config = dict(
    model='image flow-matching model',
    conditioning='none',
    logit_normal_time=True,
    activation='silu',
    widths=[64, 128, 256, 256],
    init='orthogonal',
    lr=0.023,
    epochs=10.5,
    lr_schedule='cosine',
    final_lr_fraction=0,
)
Rows from block 2, named by matrix and row number. Rows with one number belong to one channel. Each number is 200 + 30 x the weight over its row's rms, rounded and kept within 0 to 999. All counts start at 0. After the name is the row's rms in percent of the matrix's.
# convs0: first 3x3 conv (model.enc.1.0.convs.0.weight, 128x128x3x3), inputs 22-43, a 3x3 kernel for each
# convs1: second 3x3 conv (model.enc.1.0.convs.1.weight, 128x128x3x3, transposed), outputs 22-43, a 3x3 kernel for each
convs0.4,108,199,187,202,183,198,218,198,217,221,170,164,161,159,173,178,203,207,167,227,211,192,194,184,244,208,207,222,192,164,173,220,281,186,159,220,171,206,197,196,238,196,208,243,183,169,184,241,185,209,170,186,175,172,226,210,206,186,205,196,166,218,198,165,171,199,231,143,141,152,193,189,184,201,232,162,198,252,129,172,149,139,192,189,185,257,228,170,274,263,182,178,205,206,187,173,144,201,166,177,179,187,192,214,182,205,176,180,210,243,207,252,260,248,224,227,183,207,235,211,197,213,224,243,212,202,201,199,202,192,189,229,202,202,217,168,220,203,199,203,229,216,202,216,208,217,243,232,235,247,279,229,235,227,181,218,132,214,260,105,197,189,132,221,189,210,198,214,219,171,177,201,234,231,212,202,189,157,207,204,171,204,207,220,250,162,204,204,183,254,204,188,230,197,163,172,201,181,185
convs1.4,107,125,161,153,124,182,164,157,185,178,176,267,231,214,279,224,188,228,210,227,190,218,127,88,163,162,110,157,155,160,190,124,210,200,176,199,160,250,236,224,220,195,198,182,176,188,242,203,175,241,212,163,232,229,177,242,176,230,234,224,247,234,221,238,197,215,227,251,233,204,216,237,187,229,183,221,206,123,170,212,212,195,164,167,188,219,193,170,172,194,205,204,194,188,223,213,202,207,177,202,198,233,195,257,229,223,243,245,227,205,201,197,138,175,183,167,178,171,241,270,216,293,220,192,236,212,193,180,219,181,210,249,181,212,210,186,214,205,164,190,222,160,158,206,168,214,177,194,245,248,189,198,250,212,198,183,207,190,161,206,213,168,252,232,182,186,181,114,166,162,191,203,211,172,203,229,204,217,194,178,181,236,199,227,266,197,223,227,161,206,176,198,186,211,213,198,159,177,165
convs0.5,097,200,211,158,173,201,197,161,194,181,197,184,185,194,154,167,187,194,199,225,211,210,210,173,148,217,213,189,167,166,169,163,183,199,145,153,170,185,224,253,191,253,250,192,214,239,196,169,168,213,229,181,176,178,163,171,187,204,173,207,202,223,227,206,207,220,212,187,213,216,245,247,230,135,190,220,156,225,232,193,193,198,178,182,216,199,197,210,258,233,255,206,209,220,189,146,144,198,164,172,197,252,207,232,245,220,198,210,239,176,185,169,144,195,198,143,194,215,198,184,200,208,219,222,156,198,238,197,235,244,170,195,244,204,261,241,190,175,189,213,206,205,185,194,220,210,195,187,226,204,202,228,252,204,188,223,213,152,208,204,201,174,210,217,206,200,199,193,187,167,182,215,195,194,187,121,61,84,153,87,95,182,194,227,184,222,237,234,219,226,238,212,181,214,156,161,201,168,207
convs1.5,082,218,222,209,256,256,225,238,244,208,171,196,202,172,168,169,207,197,179,230,207,199,247,248,217,239,183,170,221,211,227,201,201,208,211,172,164,188,215,224,153,170,218,170,169,182,205,169,194,216,205,210,205,208,211,194,171,195,200,195,186,202,208,224,200,212,180,220,239,217,189,213,251,195,231,243,175,209,224,177,207,236,157,149,174,184,175,226,181,201,239,223,234,206,211,214,231,171,203,222,164,200,187,168,165,205,156,177,176,234,204,228,186,191,242,243,218,234,192,247,209,199,227,210,161,191,243,90,113,108,194,264,220,175,199,194,197,239,205,219,247,189,197,191,158,198,202,216,217,213,190,199,160,147,230,224,212,225,191,195,208,185,213,210,201,211,237,198,206,227,202,205,266,310,229,276,283,243,201,195,222,195,201,179,216,195,167,196,196,215,188,246,198,191,216,212,168,146,143
convs0.6,108,199,170,177,219,188,192,240,192,152,181,182,199,162,163,226,187,163,200,178,218,223,205,209,227,230,226,191,204,239,213,150,201,240,229,231,189,226,188,156,242,211,161,211,261,241,147,189,258,182,211,268,189,207,202,211,188,185,219,174,167,209,193,192,170,218,185,186,236,191,184,188,223,193,162,175,231,193,203,217,188,173,192,195,229,193,188,207,156,186,237,188,197,203,179,206,216,205,212,201,198,214,212,181,200,230,159,170,197,217,184,195,243,130,117,241,206,194,211,218,217,232,192,214,220,215,178,216,174,164,272,187,146,200,212,179,207,205,200,223,200,185,225,196,221,188,200,190,211,197,182,211,203,231,201,178,216,172,215,237,189,200,243,192,208,172,183,175,203,214,174,182,191,213,214,215,198,227,215,234,198,205,193,204,185,229,218,196,185,222,199,215,202,212,218,235,197,180,180
convs1.6,121,199,228,233,200,243,241,220,182,191,182,221,204,209,229,193,186,204,213,233,177,212,230,156,201,170,183,246,198,216,205,148,189,257,213,184,211,199,185,210,234,184,184,201,173,172,226,220,238,242,287,234,192,240,232,182,164,151,114,147,185,158,165,216,175,205,179,164,175,246,196,177,230,219,207,189,256,223,175,251,215,182,172,213,205,140,192,176,176,210,199,208,209,189,164,183,199,196,195,193,194,162,209,153,178,232,168,183,190,178,211,221,159,170,184,177,189,176,215,211,191,199,188,189,248,201,191,181,230,227,172,187,183,185,202,182,212,219,205,182,217,203,178,183,187,183,236,207,174,175,204,197,190,206,186,192,202,176,161,194,207,192,180,195,238,174,163,222,175,203,189,190,188,183,186,217,200,190,229,204,186,163,161,186,160,149,197,204,183,232,197,172,200,169,183,175,210,213,206
convs0.7,113,208,238,193,199,247,161,227,264,180,191,211,197,188,155,182,218,191,198,210,171,193,200,149,223,221,159,213,198,235,188,166,297,220,196,295,206,239,166,198,230,169,196,207,175,223,203,141,209,198,147,185,193,150,217,229,244,151,211,207,173,209,177,148,227,199,232,227,205,180,223,228,197,194,286,173,186,319,180,187,269,228,222,199,212,208,180,215,202,208,203,196,199,170,206,199,185,213,221,194,175,198,224,194,179,205,202,205,206,173,172,172,182,215,182,176,179,198,232,217,226,213,179,238,179,165,215,193,209,192,191,188,186,179,161,194,188,197,196,182,197,182,196,187,186,214,175,211,240,150,225,206,176,232,206,305,197,229,314,254,253,316,244,190,234,196,187,228,166,190,189,191,187,165,214,190,156,182,191,194,226,237,241,209,249,198,193,233,210,191,234,183,185,207,186,185,209,253,195
convs1.7,131,240,227,188,198,212,187,192,210,187,194,267,207,173,250,224,159,254,235,191,170,171,167,166,186,173,188,214,201,198,205,192,166,234,191,247,188,182,221,256,222,187,266,254,204,255,188,239,246,203,196,244,222,184,238,196,188,226,208,216,197,216,254,203,174,159,172,177,212,149,185,162,183,194,160,168,182,154,172,217,159,213,162,165,228,195,150,172,179,192,228,207,247,210,232,251,220,226,249,205,181,196,189,179,219,173,199,216,177,214,160,256,204,180,251,212,189,253,209,170,180,222,137,171,213,94,185,184,188,207,205,217,217,193,196,222,200,232,214,185,228,222,175,226,217,192,138,166,207,149,169,220,195,188,205,182,195,193,202,209,237,188,228,219,187,206,211,164,192,217,185,196,212,226,209,208,250,209,199,254,205,176,240,173,164,241,202,148,228,236,215,227,239,237,249,227,195,263,193
convs0.8,090,213,212,218,215,235,235,172,196,184,221,233,217,212,203,224,210,197,209,224,202,209,213,232,211,176,206,185,175,208,214,201,212,171,212,211,115,214,194,175,197,173,178,215,181,197,232,224,182,200,199,206,178,202,198,166,216,223,152,165,190,182,155,208,218,218,215,167,154,241,194,193,246,195,176,192,230,229,224,218,219,192,171,202,234,145,196,236,192,204,183,232,235,208,209,190,172,190,188,192,165,213,208,157,241,235,161,187,175,208,221,196,219,193,203,173,199,196,235,209,194,196,201,169,174,189,158,201,189,179,195,262,189,154,192,174,204,216,172,184,187,203,209,186,192,189,154,191,196,187,197,199,208,199,211,228,170,197,198,181,181,224,152,205,207,220,229,226,209,230,234,200,202,189,224,141,159,178,190,167,155,207,164,220,187,130,216,180,179,190,215,189,181,166,173,209,203,191,195
convs1.8,067,229,237,248,221,237,249,213,225,229,182,210,222,202,238,234,172,226,257,229,200,200,255,173,175,176,134,199,220,252,202,233,227,169,198,167,189,217,212,236,186,179,214,182,198,222,211,216,220,188,181,200,194,192,166,259,206,177,250,217,219,202,190,204,195,199,205,221,229,241,193,210,156,265,241,241,158,186,228,198,204,212,199,253,246,188,249,251,196,242,263,166,188,178,183,183,159,158,146,170,203,231,253,225,191,226,225,172,191,223,211,237,183,168,215,203,183,189,233,208,211,226,209,210,216,228,175,206,199,192,217,187,183,220,223,212,203,220,174,186,204,150,221,226,152,262,248,160,239,224,175,202,170,184,205,225,211,216,202,222,175,206,188,212,173,184,186,167,180,202,229,198,184,170,181,171,226,224,147,225,198,223,209,208,206,252,277,166,256,231,201,194,169,176,220,186,198,251,216
convs0.9,102,176,217,176,156,201,157,181,199,189,176,191,201,211,250,234,206,180,163,218,221,185,203,194,225,225,229,188,178,170,197,183,180,195,179,157,171,246,251,242,224,249,225,200,214,176,200,218,216,189,215,226,189,182,197,228,207,199,213,216,197,192,209,202,201,213,214,193,172,186,230,235,226,210,220,182,227,227,190,222,187,188,210,184,185,224,223,208,195,217,182,259,270,237,221,276,290,209,268,239,173,185,197,183,187,221,193,203,184,213,178,210,200,219,228,181,219,187,157,170,231,209,246,258,218,266,225,257,312,223,205,119,59,149,60,153,211,205,205,213,182,196,182,192,193,219,215,200,226,199,233,204,217,212,170,218,196,196,205,195,196,192,214,166,174,198,181,72,159,211,149,201,208,191,198,190,159,189,227,202,205,205,182,205,193,201,193,226,190,196,160,118,159,162,120,158,159,122,125
convs1.9,108,202,143,193,202,190,234,243,242,245,219,242,235,176,196,247,194,169,227,174,143,169,199,165,195,238,190,175,177,211,195,147,190,208,185,192,217,212,194,189,187,162,169,164,145,178,194,191,178,159,162,188,190,191,189,232,231,221,249,206,215,211,163,184,191,181,210,200,223,209,178,189,194,200,190,190,227,248,200,188,194,182,209,208,228,187,170,210,223,220,242,212,251,190,153,213,163,239,310,218,195,197,197,226,215,228,196,208,217,188,159,192,159,155,200,178,205,227,208,195,209,178,199,221,180,238,242,229,265,254,231,209,265,215,208,254,200,208,206,227,227,247,198,200,194,184,209,196,129,178,235,173,228,219,189,224,194,192,232,215,213,217,209,183,170,149,110,140,78,172,143,147,213,256,203,170,194,189,204,226,211,199,202,179,185,213,190,216,228,170,171,76,139,116,28,124,103,83,200
convs0.10,089,197,194,205,207,183,178,222,159,193,205,174,205,167,187,187,172,186,209,185,216,186,174,189,170,167,183,199,162,138,156,173,177,236,154,166,258,173,221,187,186,190,203,211,224,190,219,185,164,194,211,168,190,180,204,163,189,193,188,174,196,183,195,184,192,216,199,211,241,213,175,202,195,148,186,240,172,226,253,176,178,151,208,172,226,189,129,217,234,225,241,206,199,251,183,190,200,188,144,158,230,192,192,214,210,184,221,207,204,198,195,177,185,181,158,203,127,142,213,179,225,202,182,177,224,211,254,245,208,290,203,110,232,237,190,258,194,185,202,182,134,172,207,210,204,187,187,212,178,156,166,227,171,183,181,196,203,218,220,248,182,176,200,205,191,205,195,169,188,185,193,199,246,269,260,163,190,202,188,176,173,181,177,182,203,172,210,185,158,171,175,178,182,180,191,183,184,164,184
convs1.10,128,209,252,228,218,256,250,189,216,234,202,222,223,198,209,236,164,156,178,134,171,196,127,188,225,163,249,252,157,222,243,164,263,253,182,233,217,213,201,227,201,205,215,167,172,173,200,216,206,213,201,207,239,217,219,202,260,245,174,208,235,192,198,210,210,217,223,195,212,236,225,209,183,202,231,214,177,209,229,190,190,206,151,201,208,187,237,220,172,195,209,196,179,191,197,233,201,152,208,165,207,185,167,189,204,178,164,198,188,229,176,185,266,223,198,258,225,214,189,169,149,186,170,186,148,138,195,220,196,214,202,109,185,197,194,215,187,177,161,214,213,185,188,179,170,195,211,250,205,196,206,211,209,197,166,239,170,173,227,192,175,222,174,170,175,204,207,199,217,200,176,226,193,119,166,229,170,172,182,233,193,214,230,236,226,219,219,221,217,208,199,201,183,197,213,227,183,180,212
convs0.11,107,221,201,185,212,226,207,248,275,258,195,174,170,230,232,262,192,198,202,213,222,208,126,145,137,219,206,199,192,166,165,230,198,217,183,250,213,201,234,240,201,220,242,222,239,212,196,209,225,175,232,208,281,253,207,205,201,195,203,170,191,188,206,179,166,195,179,175,197,150,192,261,213,247,253,223,154,170,180,253,244,217,183,200,211,182,168,194,200,202,202,180,211,212,219,232,230,217,210,210,182,203,191,242,246,198,175,206,196,194,202,204,193,196,189,214,204,210,181,175,196,236,201,247,216,227,225,200,208,175,216,187,182,196,187,187,151,174,188,233,238,210,182,180,159,209,225,192,215,230,257,243,207,182,211,188,207,197,214,221,198,210,180,201,200,182,204,223,219,172,207,181,202,233,204,138,162,165,213,244,225,219,190,214,192,185,173,189,150,169,161,200,203,218,198,214,198,213,234
convs1.11,079,168,189,229,174,207,177,190,208,208,205,194,163,241,218,175,241,246,232,176,173,156,236,236,238,129,143,156,195,150,168,214,226,225,234,270,211,191,217,195,204,179,155,197,201,175,295,265,197,174,247,263,220,229,217,218,256,222,210,213,154,197,168,204,180,176,180,156,149,172,157,165,191,223,230,198,194,220,209,167,167,141,191,212,172,165,212,166,216,213,216,212,213,207,189,187,211,180,178,206,214,205,200,174,192,213,183,177,151,213,215,172,165,189,165,206,206,171,197,209,203,160,200,159,206,211,193,201,173,172,240,201,186,233,216,233,221,220,240,288,266,239,164,210,236,160,123,129,160,144,112,159,189,231,192,190,177,195,209,193,219,215,182,155,177,193,178,173,194,194,162,183,172,138,181,173,215,178,164,198,169,196,190,190,184,195,164,195,244,195,194,193,196,185,190,163,208,221,224
convs0.12,099,201,179,189,197,187,225,189,211,221,266,195,177,261,173,136,218,189,178,235,200,213,250,202,220,216,212,215,196,208,191,204,233,197,235,245,189,197,222,215,188,215,237,158,206,235,202,181,203,213,207,230,205,207,234,188,196,160,198,197,181,206,206,208,185,212,220,181,221,226,206,225,186,207,167,215,221,190,172,151,165,183,214,228,162,275,278,178,223,219,180,175,215,236,179,210,248,206,175,209,197,201,180,229,187,202,204,192,178,202,195,196,263,203,214,258,221,219,218,211,230,150,145,243,191,174,223,209,180,211,143,183,261,206,212,202,190,222,243,135,189,245,198,211,234,234,214,215,204,188,214,213,182,242,196,240,229,244,248,278,227,230,275,182,171,202,170,174,229,191,196,216,176,126,230,218,189,213,194,214,205,186,166,208,186,145,189,182,170,175,201,191,181,220,209,208,177,214,247
convs1.12,098,175,177,174,179,210,190,209,202,187,251,181,221,252,210,231,196,221,212,210,200,208,192,225,212,216,253,216,203,153,194,160,192,249,219,199,191,208,212,223,178,188,217,191,189,191,155,171,213,158,141,200,226,189,206,143,217,197,168,164,181,217,207,192,186,184,175,160,165,202,194,205,227,212,232,215,208,216,214,197,213,215,159,164,196,173,169,121,169,203,206,218,211,229,191,203,205,172,181,187,204,223,155,168,202,164,169,204,159,221,242,191,228,241,192,183,211,202,190,228,269,155,195,228,184,196,217,211,177,200,228,182,163,207,222,187,223,218,220,197,199,218,221,185,246,188,209,192,176,162,160,207,199,160,181,222,212,187,209,221,181,236,210,171,199,197,196,182,175,188,184,182,157,169,220,222,220,203,222,233,198,200,253,222,172,265,229,196,237,216,203,196,248,229,171,190,223,217,237
convs0.13,107,210,184,207,207,198,206,244,168,210,224,222,238,227,220,202,207,210,167,165,182,191,219,156,213,230,179,215,187,138,162,249,172,215,265,242,210,259,207,206,220,192,195,232,227,194,175,234,172,201,193,210,221,200,211,241,203,231,195,239,199,158,228,185,226,213,204,233,216,209,211,248,183,194,166,257,251,181,228,216,121,210,245,203,219,225,210,161,225,194,178,184,172,183,176,158,211,160,162,190,201,204,180,184,214,218,169,199,222,198,213,234,156,228,247,200,257,239,251,200,247,231,288,240,220,288,200,226,186,211,216,209,148,211,171,161,226,221,204,172,247,199,169,205,226,203,215,217,226,212,208,199,230,222,232,239,199,233,180,220,201,167,193,210,220,211,216,212,181,174,182,190,204,178,227,211,172,212,225,196,227,200,260,248,241,202,259,181,162,219,172,197,154,175,191,166,178,186,145
convs1.13,097,214,209,194,216,204,195,229,191,225,171,197,139,169,175,166,151,177,199,205,174,185,252,200,215,286,228,250,188,246,195,187,243,184,270,198,190,227,238,159,208,238,167,166,239,175,197,172,207,224,175,172,189,188,157,229,150,230,199,212,212,186,260,209,173,177,218,133,172,223,201,198,143,220,227,216,190,190,209,155,188,205,169,226,140,224,217,205,179,159,225,194,216,242,201,260,246,209,199,230,184,214,246,176,216,249,148,201,182,192,163,187,165,202,201,184,175,198,158,206,207,168,210,201,208,262,247,228,197,187,194,205,180,206,203,212,196,209,217,204,203,216,198,197,217,201,189,221,238,168,185,198,180,163,165,249,200,205,222,187,218,211,183,197,211,211,232,185,186,227,210,219,195,195,193,190,211,186,167,176,227,178,141,171,193,163,180,222,144,162,208,268,251,207,247,249,230,206,215
convs0.14,101,190,188,249,214,181,224,190,166,194,148,163,196,193,207,232,174,199,232,186,177,179,198,195,182,179,175,192,219,306,230,294,285,152,260,201,229,184,209,221,193,189,175,239,208,258,177,188,180,225,240,231,222,231,226,220,226,214,190,232,222,181,222,199,220,209,207,216,222,241,225,167,228,197,220,252,169,199,260,152,135,176,212,233,206,208,198,204,194,221,181,196,197,207,220,215,216,204,221,190,202,180,193,195,184,196,179,181,184,250,199,161,216,156,143,237,202,187,199,224,182,182,211,165,153,187,184,162,194,213,151,170,167,205,183,205,202,234,214,198,251,186,199,211,194,186,211,153,188,198,180,202,208,192,215,225,222,210,198,191,224,204,206,196,195,217,208,206,220,199,200,221,218,252,247,198,227,207,181,234,199,219,252,209,182,261,191,189,218,158,178,217,180,187,219,176,180,200,174
convs1.14,097,235,230,207,239,215,166,181,180,178,198,219,204,238,195,216,246,232,234,234,238,207,231,193,150,166,169,141,183,181,149,229,123,100,183,106,185,192,201,174,176,190,156,211,203,158,186,191,154,212,153,167,155,156,155,212,184,239,199,171,228,198,170,210,208,218,222,156,175,250,208,148,175,227,220,214,219,222,234,212,193,208,212,215,206,184,253,214,214,236,185,218,182,198,186,202,203,182,200,210,206,197,207,162,204,222,143,133,170,201,193,176,213,171,144,189,168,214,193,259,227,196,273,224,191,213,163,223,215,193,194,170,188,196,217,200,267,219,235,211,157,177,207,142,169,205,185,182,214,157,154,233,187,204,179,197,206,208,157,220,178,165,228,201,184,216,202,172,195,233,208,198,191,199,187,190,218,187,180,191,192,169,164,165,156,124,174,150,136,163,198,174,196,192,206,204,200,231,227
convs0.15,103,207,180,183,214,171,195,186,186,219,175,198,217,146,158,218,185,200,218,192,223,203,243,219,174,206,211,197,209,180,177,131,53,160,165,151,230,194,194,215,205,201,234,203,189,182,212,208,182,220,202,156,188,179,199,174,144,224,168,159,256,162,170,268,191,173,174,211,225,215,207,225,176,180,192,205,143,149,237,222,208,194,173,194,247,157,175,296,185,202,236,211,195,194,276,184,174,242,189,188,225,201,170,260,194,171,219,173,186,223,183,178,255,185,222,207,185,229,215,212,198,267,221,190,230,227,218,214,211,188,211,217,186,185,225,217,212,195,233,246,197,268,199,184,236,155,187,172,160,186,156,194,180,154,188,182,162,215,186,229,202,182,225,220,202,197,212,190,192,221,214,239,193,182,190,244,216,217,241,218,224,187,152,165,172,167,201,199,197,189,172,162,199,212,185,217,227,202,192
convs1.15,131,207,216,193,228,197,203,162,186,185,213,239,213,184,261,268,196,210,205,242,171,179,206,178,196,196,171,210,220,196,235,251,266,234,207,238,212,196,190,220,205,200,219,206,201,214,210,248,248,201,239,276,194,219,233,227,234,213,241,246,207,201,205,204,192,196,190,198,151,124,230,209,192,132,156,182,138,120,118,196,194,170,183,216,239,68,188,287,196,214,249,201,198,175,227,204,167,186,203,192,240,219,217,232,195,197,230,199,216,173,209,228,159,224,222,181,247,195,222,185,181,256,180,149,208,202,197,174,218,216,168,207,204,186,224,202,194,222,186,183,234,202,172,225,191,247,185,206,242,194,223,212,181,209,218,234,174,261,243,191,249,217,184,190,200,187,195,193,200,207,203,186,214,189,170,192,168,165,197,206,223,215,194,163,223,216,183,207,207,164,189,191,172,182,204,176,201,236,186
convs0.16,101,215,183,218,164,141,185,180,184,208,186,207,212,207,198,166,195,222,193,192,186,203,201,174,207,178,191,239,225,236,264,249,311,285,188,240,272,235,203,188,225,237,171,218,224,176,191,153,147,181,179,152,193,147,181,210,218,216,227,221,207,219,227,188,190,177,215,246,242,206,199,186,196,170,196,216,182,253,309,218,240,254,206,223,247,188,225,190,239,222,241,173,187,178,208,221,184,171,195,180,179,194,173,202,201,169,229,220,176,225,202,186,178,169,138,219,214,197,195,173,175,211,232,220,210,234,183,184,162,165,202,163,191,172,182,169,195,173,199,184,217,208,186,188,197,202,198,242,195,166,223,207,227,200,159,205,223,158,267,261,190,227,194,197,146,194,175,191,222,198,191,215,204,209,176,164,190,238,226,226,242,199,161,169,224,247,199,213,159,154,189,168,198,183,179,218,218,237,229
convs1.16,093,189,199,260,205,200,204,216,208,205,186,221,173,219,225,179,215,202,145,163,202,226,182,173,188,209,216,224,135,166,163,94,180,193,162,191,158,157,191,162,203,194,163,192,201,158,192,211,233,206,227,242,211,232,244,166,199,230,178,152,195,198,206,229,127,128,149,172,133,136,183,178,169,203,195,241,185,199,234,237,217,229,177,208,201,186,168,180,210,210,190,201,247,221,217,221,240,185,203,218,235,158,191,185,166,225,180,167,246,143,143,171,161,168,224,182,185,220,145,142,179,128,104,165,187,193,188,199,195,186,221,214,212,210,219,189,210,245,228,187,207,209,197,222,229,190,181,214,206,181,169,209,183,156,134,173,210,81,171,206,110,218,212,203,208,196,168,192,217,205,192,214,136,185,206,180,234,223,205,236,189,231,157,162,221,188,153,201,241,186,199,210,189,211,207,207,198,213,212
convs0.17,092,173,180,203,163,196,214,219,230,226,215,179,185,217,166,164,223,200,237,180,193,176,208,201,177,210,241,230,177,184,191,183,170,175,221,202,205,189,219,190,188,213,156,187,163,128,202,190,214,199,187,216,214,200,233,183,157,196,182,179,197,229,196,179,202,175,192,185,161,167,241,185,173,167,198,197,237,148,188,165,150,198,207,173,204,302,195,146,213,174,155,204,230,223,217,217,226,220,200,214,197,194,176,181,191,236,151,212,229,214,217,262,199,205,264,179,190,221,189,201,202,174,238,240,188,228,230,207,176,176,188,193,208,235,248,221,219,218,191,203,202,210,233,238,190,230,245,240,211,203,223,217,224,221,203,213,228,222,232,226,254,203,227,196,174,167,181,155,219,173,194,250,210,220,174,231,239,227,243,241,228,227,201,218,205,210,203,206,149,160,208,189,211,200,191,222,245,209,222
convs1.17,093,162,171,174,141,160,172,227,200,188,190,215,185,197,203,167,191,208,209,184,204,234,223,195,235,243,203,220,192,196,189,140,179,192,174,198,217,204,216,220,170,179,169,180,177,209,189,207,194,273,262,206,206,247,237,235,208,201,173,207,239,195,199,193,260,223,219,169,194,182,178,202,156,231,214,240,284,236,262,159,178,222,173,211,121,264,250,135,147,216,198,180,160,190,175,168,171,152,170,197,181,189,190,212,209,197,178,187,239,184,207,164,198,221,183,173,178,177,168,216,212,167,220,214,180,217,229,193,206,218,219,250,219,207,196,199,237,251,202,190,201,187,215,225,176,178,206,210,211,213,219,190,203,202,203,257,197,192,248,197,188,216,177,175,210,250,203,222,222,219,228,215,179,156,167,184,156,148,189,152,189,171,192,189,136,149,170,134,176,213,153,175,153,177,181,183,195,187,205
convs0.18,098,141,190,187,163,168,189,161,154,182,207,191,218,248,174,171,228,183,177,183,177,197,225,250,250,237,218,222,261,162,172,192,131,178,198,154,243,179,191,244,179,204,232,178,177,164,193,202,167,161,168,182,178,176,173,197,179,209,198,188,221,180,190,212,232,204,214,209,218,211,236,227,227,198,208,208,258,162,188,196,175,190,210,190,231,205,159,174,186,190,201,201,243,215,193,236,221,200,232,209,204,213,165,188,175,201,169,186,216,194,178,211,213,185,188,209,167,178,194,212,193,177,232,245,165,193,228,196,192,187,234,211,201,200,185,201,218,214,235,169,190,236,179,205,228,202,178,209,209,207,234,186,182,187,207,181,166,207,186,171,190,142,182,196,192,184,215,199,182,181,194,191,188,176,203,221,181,190,199,171,162,227,192,217,204,152,177,202,117,176,191,193,225,215,213,223,197,171,194
convs1.18,116,238,193,230,215,191,203,245,203,201,241,206,160,220,231,196,194,187,198,173,152,182,130,147,204,166,165,213,227,161,206,194,141,191,187,191,249,184,218,211,188,216,173,194,213,203,196,229,177,159,204,182,179,214,209,189,268,266,198,237,193,207,207,181,218,236,213,175,183,244,204,231,172,186,213,176,192,188,171,179,197,174,198,257,196,201,259,161,188,215,172,196,192,203,197,227,216,196,200,188,207,223,185,203,215,185,196,196,206,197,198,171,160,218,203,156,224,201,170,241,252,163,175,156,208,188,172,216,233,224,225,248,143,222,217,149,182,196,232,164,152,213,194,181,225,207,190,219,185,170,169,194,212,218,187,173,179,199,193,190,198,192,196,188,176,191,213,113,136,196,164,178,208,210,230,221,209,188,209,207,179,179,167,190,172,146,194,198,135,171,225,206,225,213,194,188,209,193,189
convs0.19,098,197,201,215,231,199,194,192,185,222,193,181,196,199,213,200,173,213,234,160,214,195,185,187,194,215,189,246,191,195,159,120,148,194,157,182,236,196,180,185,217,178,193,210,229,177,175,210,234,227,240,271,168,217,236,192,165,191,234,188,208,187,189,198,207,166,183,183,235,211,191,182,167,263,186,179,235,156,128,268,181,175,167,198,162,159,173,167,199,205,187,210,181,210,235,214,211,231,227,183,169,191,194,204,203,200,180,146,199,201,190,167,227,241,201,202,197,181,210,218,165,180,240,192,212,215,217,158,171,182,181,172,199,197,185,195,187,203,190,189,190,199,196,201,196,189,158,136,198,213,203,189,195,204,203,175,178,216,202,181,226,239,249,245,221,207,243,247,205,226,231,219,199,208,191,200,200,178,259,216,240,222,173,135,248,238,129,232,230,195,197,191,167,237,210,146,236,193,173
convs1.19,084,156,192,202,222,219,227,205,180,213,176,158,186,191,226,284,230,224,264,199,227,183,237,213,172,177,193,194,180,180,236,214,267,257,236,206,194,215,193,183,242,217,193,219,254,208,196,175,197,265,240,250,175,197,209,230,214,181,216,214,152,218,224,210,241,230,213,171,188,233,186,270,212,228,194,159,232,177,166,217,212,217,210,181,152,233,224,214,258,215,238,213,158,167,222,181,141,211,212,179,226,243,165,225,216,190,237,219,191,209,234,205,223,231,217,209,210,202,191,156,179,225,142,173,225,190,190,205,180,184,193,225,216,176,191,196,192,192,192,181,154,176,193,165,171,182,189,208,238,197,183,227,249,214,192,218,215,231,227,201,217,253,190,208,224,186,232,237,195,201,216,169,167,179,147,197,224,178,228,231,193,172,191,200,232,188,168,242,199,200,196,196,179,222,185,192,213,189,235
convs0.20,112,185,208,189,232,199,214,187,196,217,142,192,171,170,181,181,189,185,166,162,189,168,195,169,190,229,228,207,195,170,230,201,199,170,206,162,202,205,133,183,206,235,205,138,199,209,195,223,209,203,199,194,218,207,236,198,175,209,217,244,217,209,242,218,248,219,188,190,263,217,199,179,235,210,241,166,165,299,235,183,203,208,186,118,175,200,229,239,183,225,170,183,208,231,220,258,221,193,199,211,192,249,205,198,224,210,223,202,211,209,195,184,212,190,228,208,216,183,172,212,244,163,72,129,199,196,193,181,177,193,217,212,196,202,199,198,183,178,215,214,186,218,205,221,165,194,193,221,206,138,203,223,218,173,198,159,202,205,217,195,192,206,196,204,201,200,187,178,183,199,209,200,173,226,165,177,281,242,139,177,180,225,197,159,187,291,172,224,206,259,182,216,204,229,225,222,192,181,185
convs1.20,147,162,152,177,214,173,192,210,171,159,190,220,211,268,274,215,199,238,227,197,220,209,208,239,184,221,308,229,131,208,232,174,260,193,219,157,181,179,249,215,155,164,232,189,138,161,230,167,145,219,164,172,228,189,198,175,166,144,179,157,198,230,206,181,198,148,214,234,197,169,186,204,233,197,180,196,108,146,200,212,192,204,186,204,196,175,163,198,94,113,124,184,204,194,165,120,221,205,170,188,189,195,242,166,190,244,178,166,187,197,187,204,183,192,203,200,218,206,159,153,201,66,30,174,243,157,202,187,201,193,220,252,208,212,228,206,204,195,169,190,187,209,165,189,207,249,239,152,196,270,227,194,216,219,176,209,187,192,196,203,228,163,208,208,182,197,219,208,215,201,220,213,217,253,223,188,148,222,225,157,220,197,162,159,150,177,169,172,167,225,210,229,209,181,136,198,203,186,203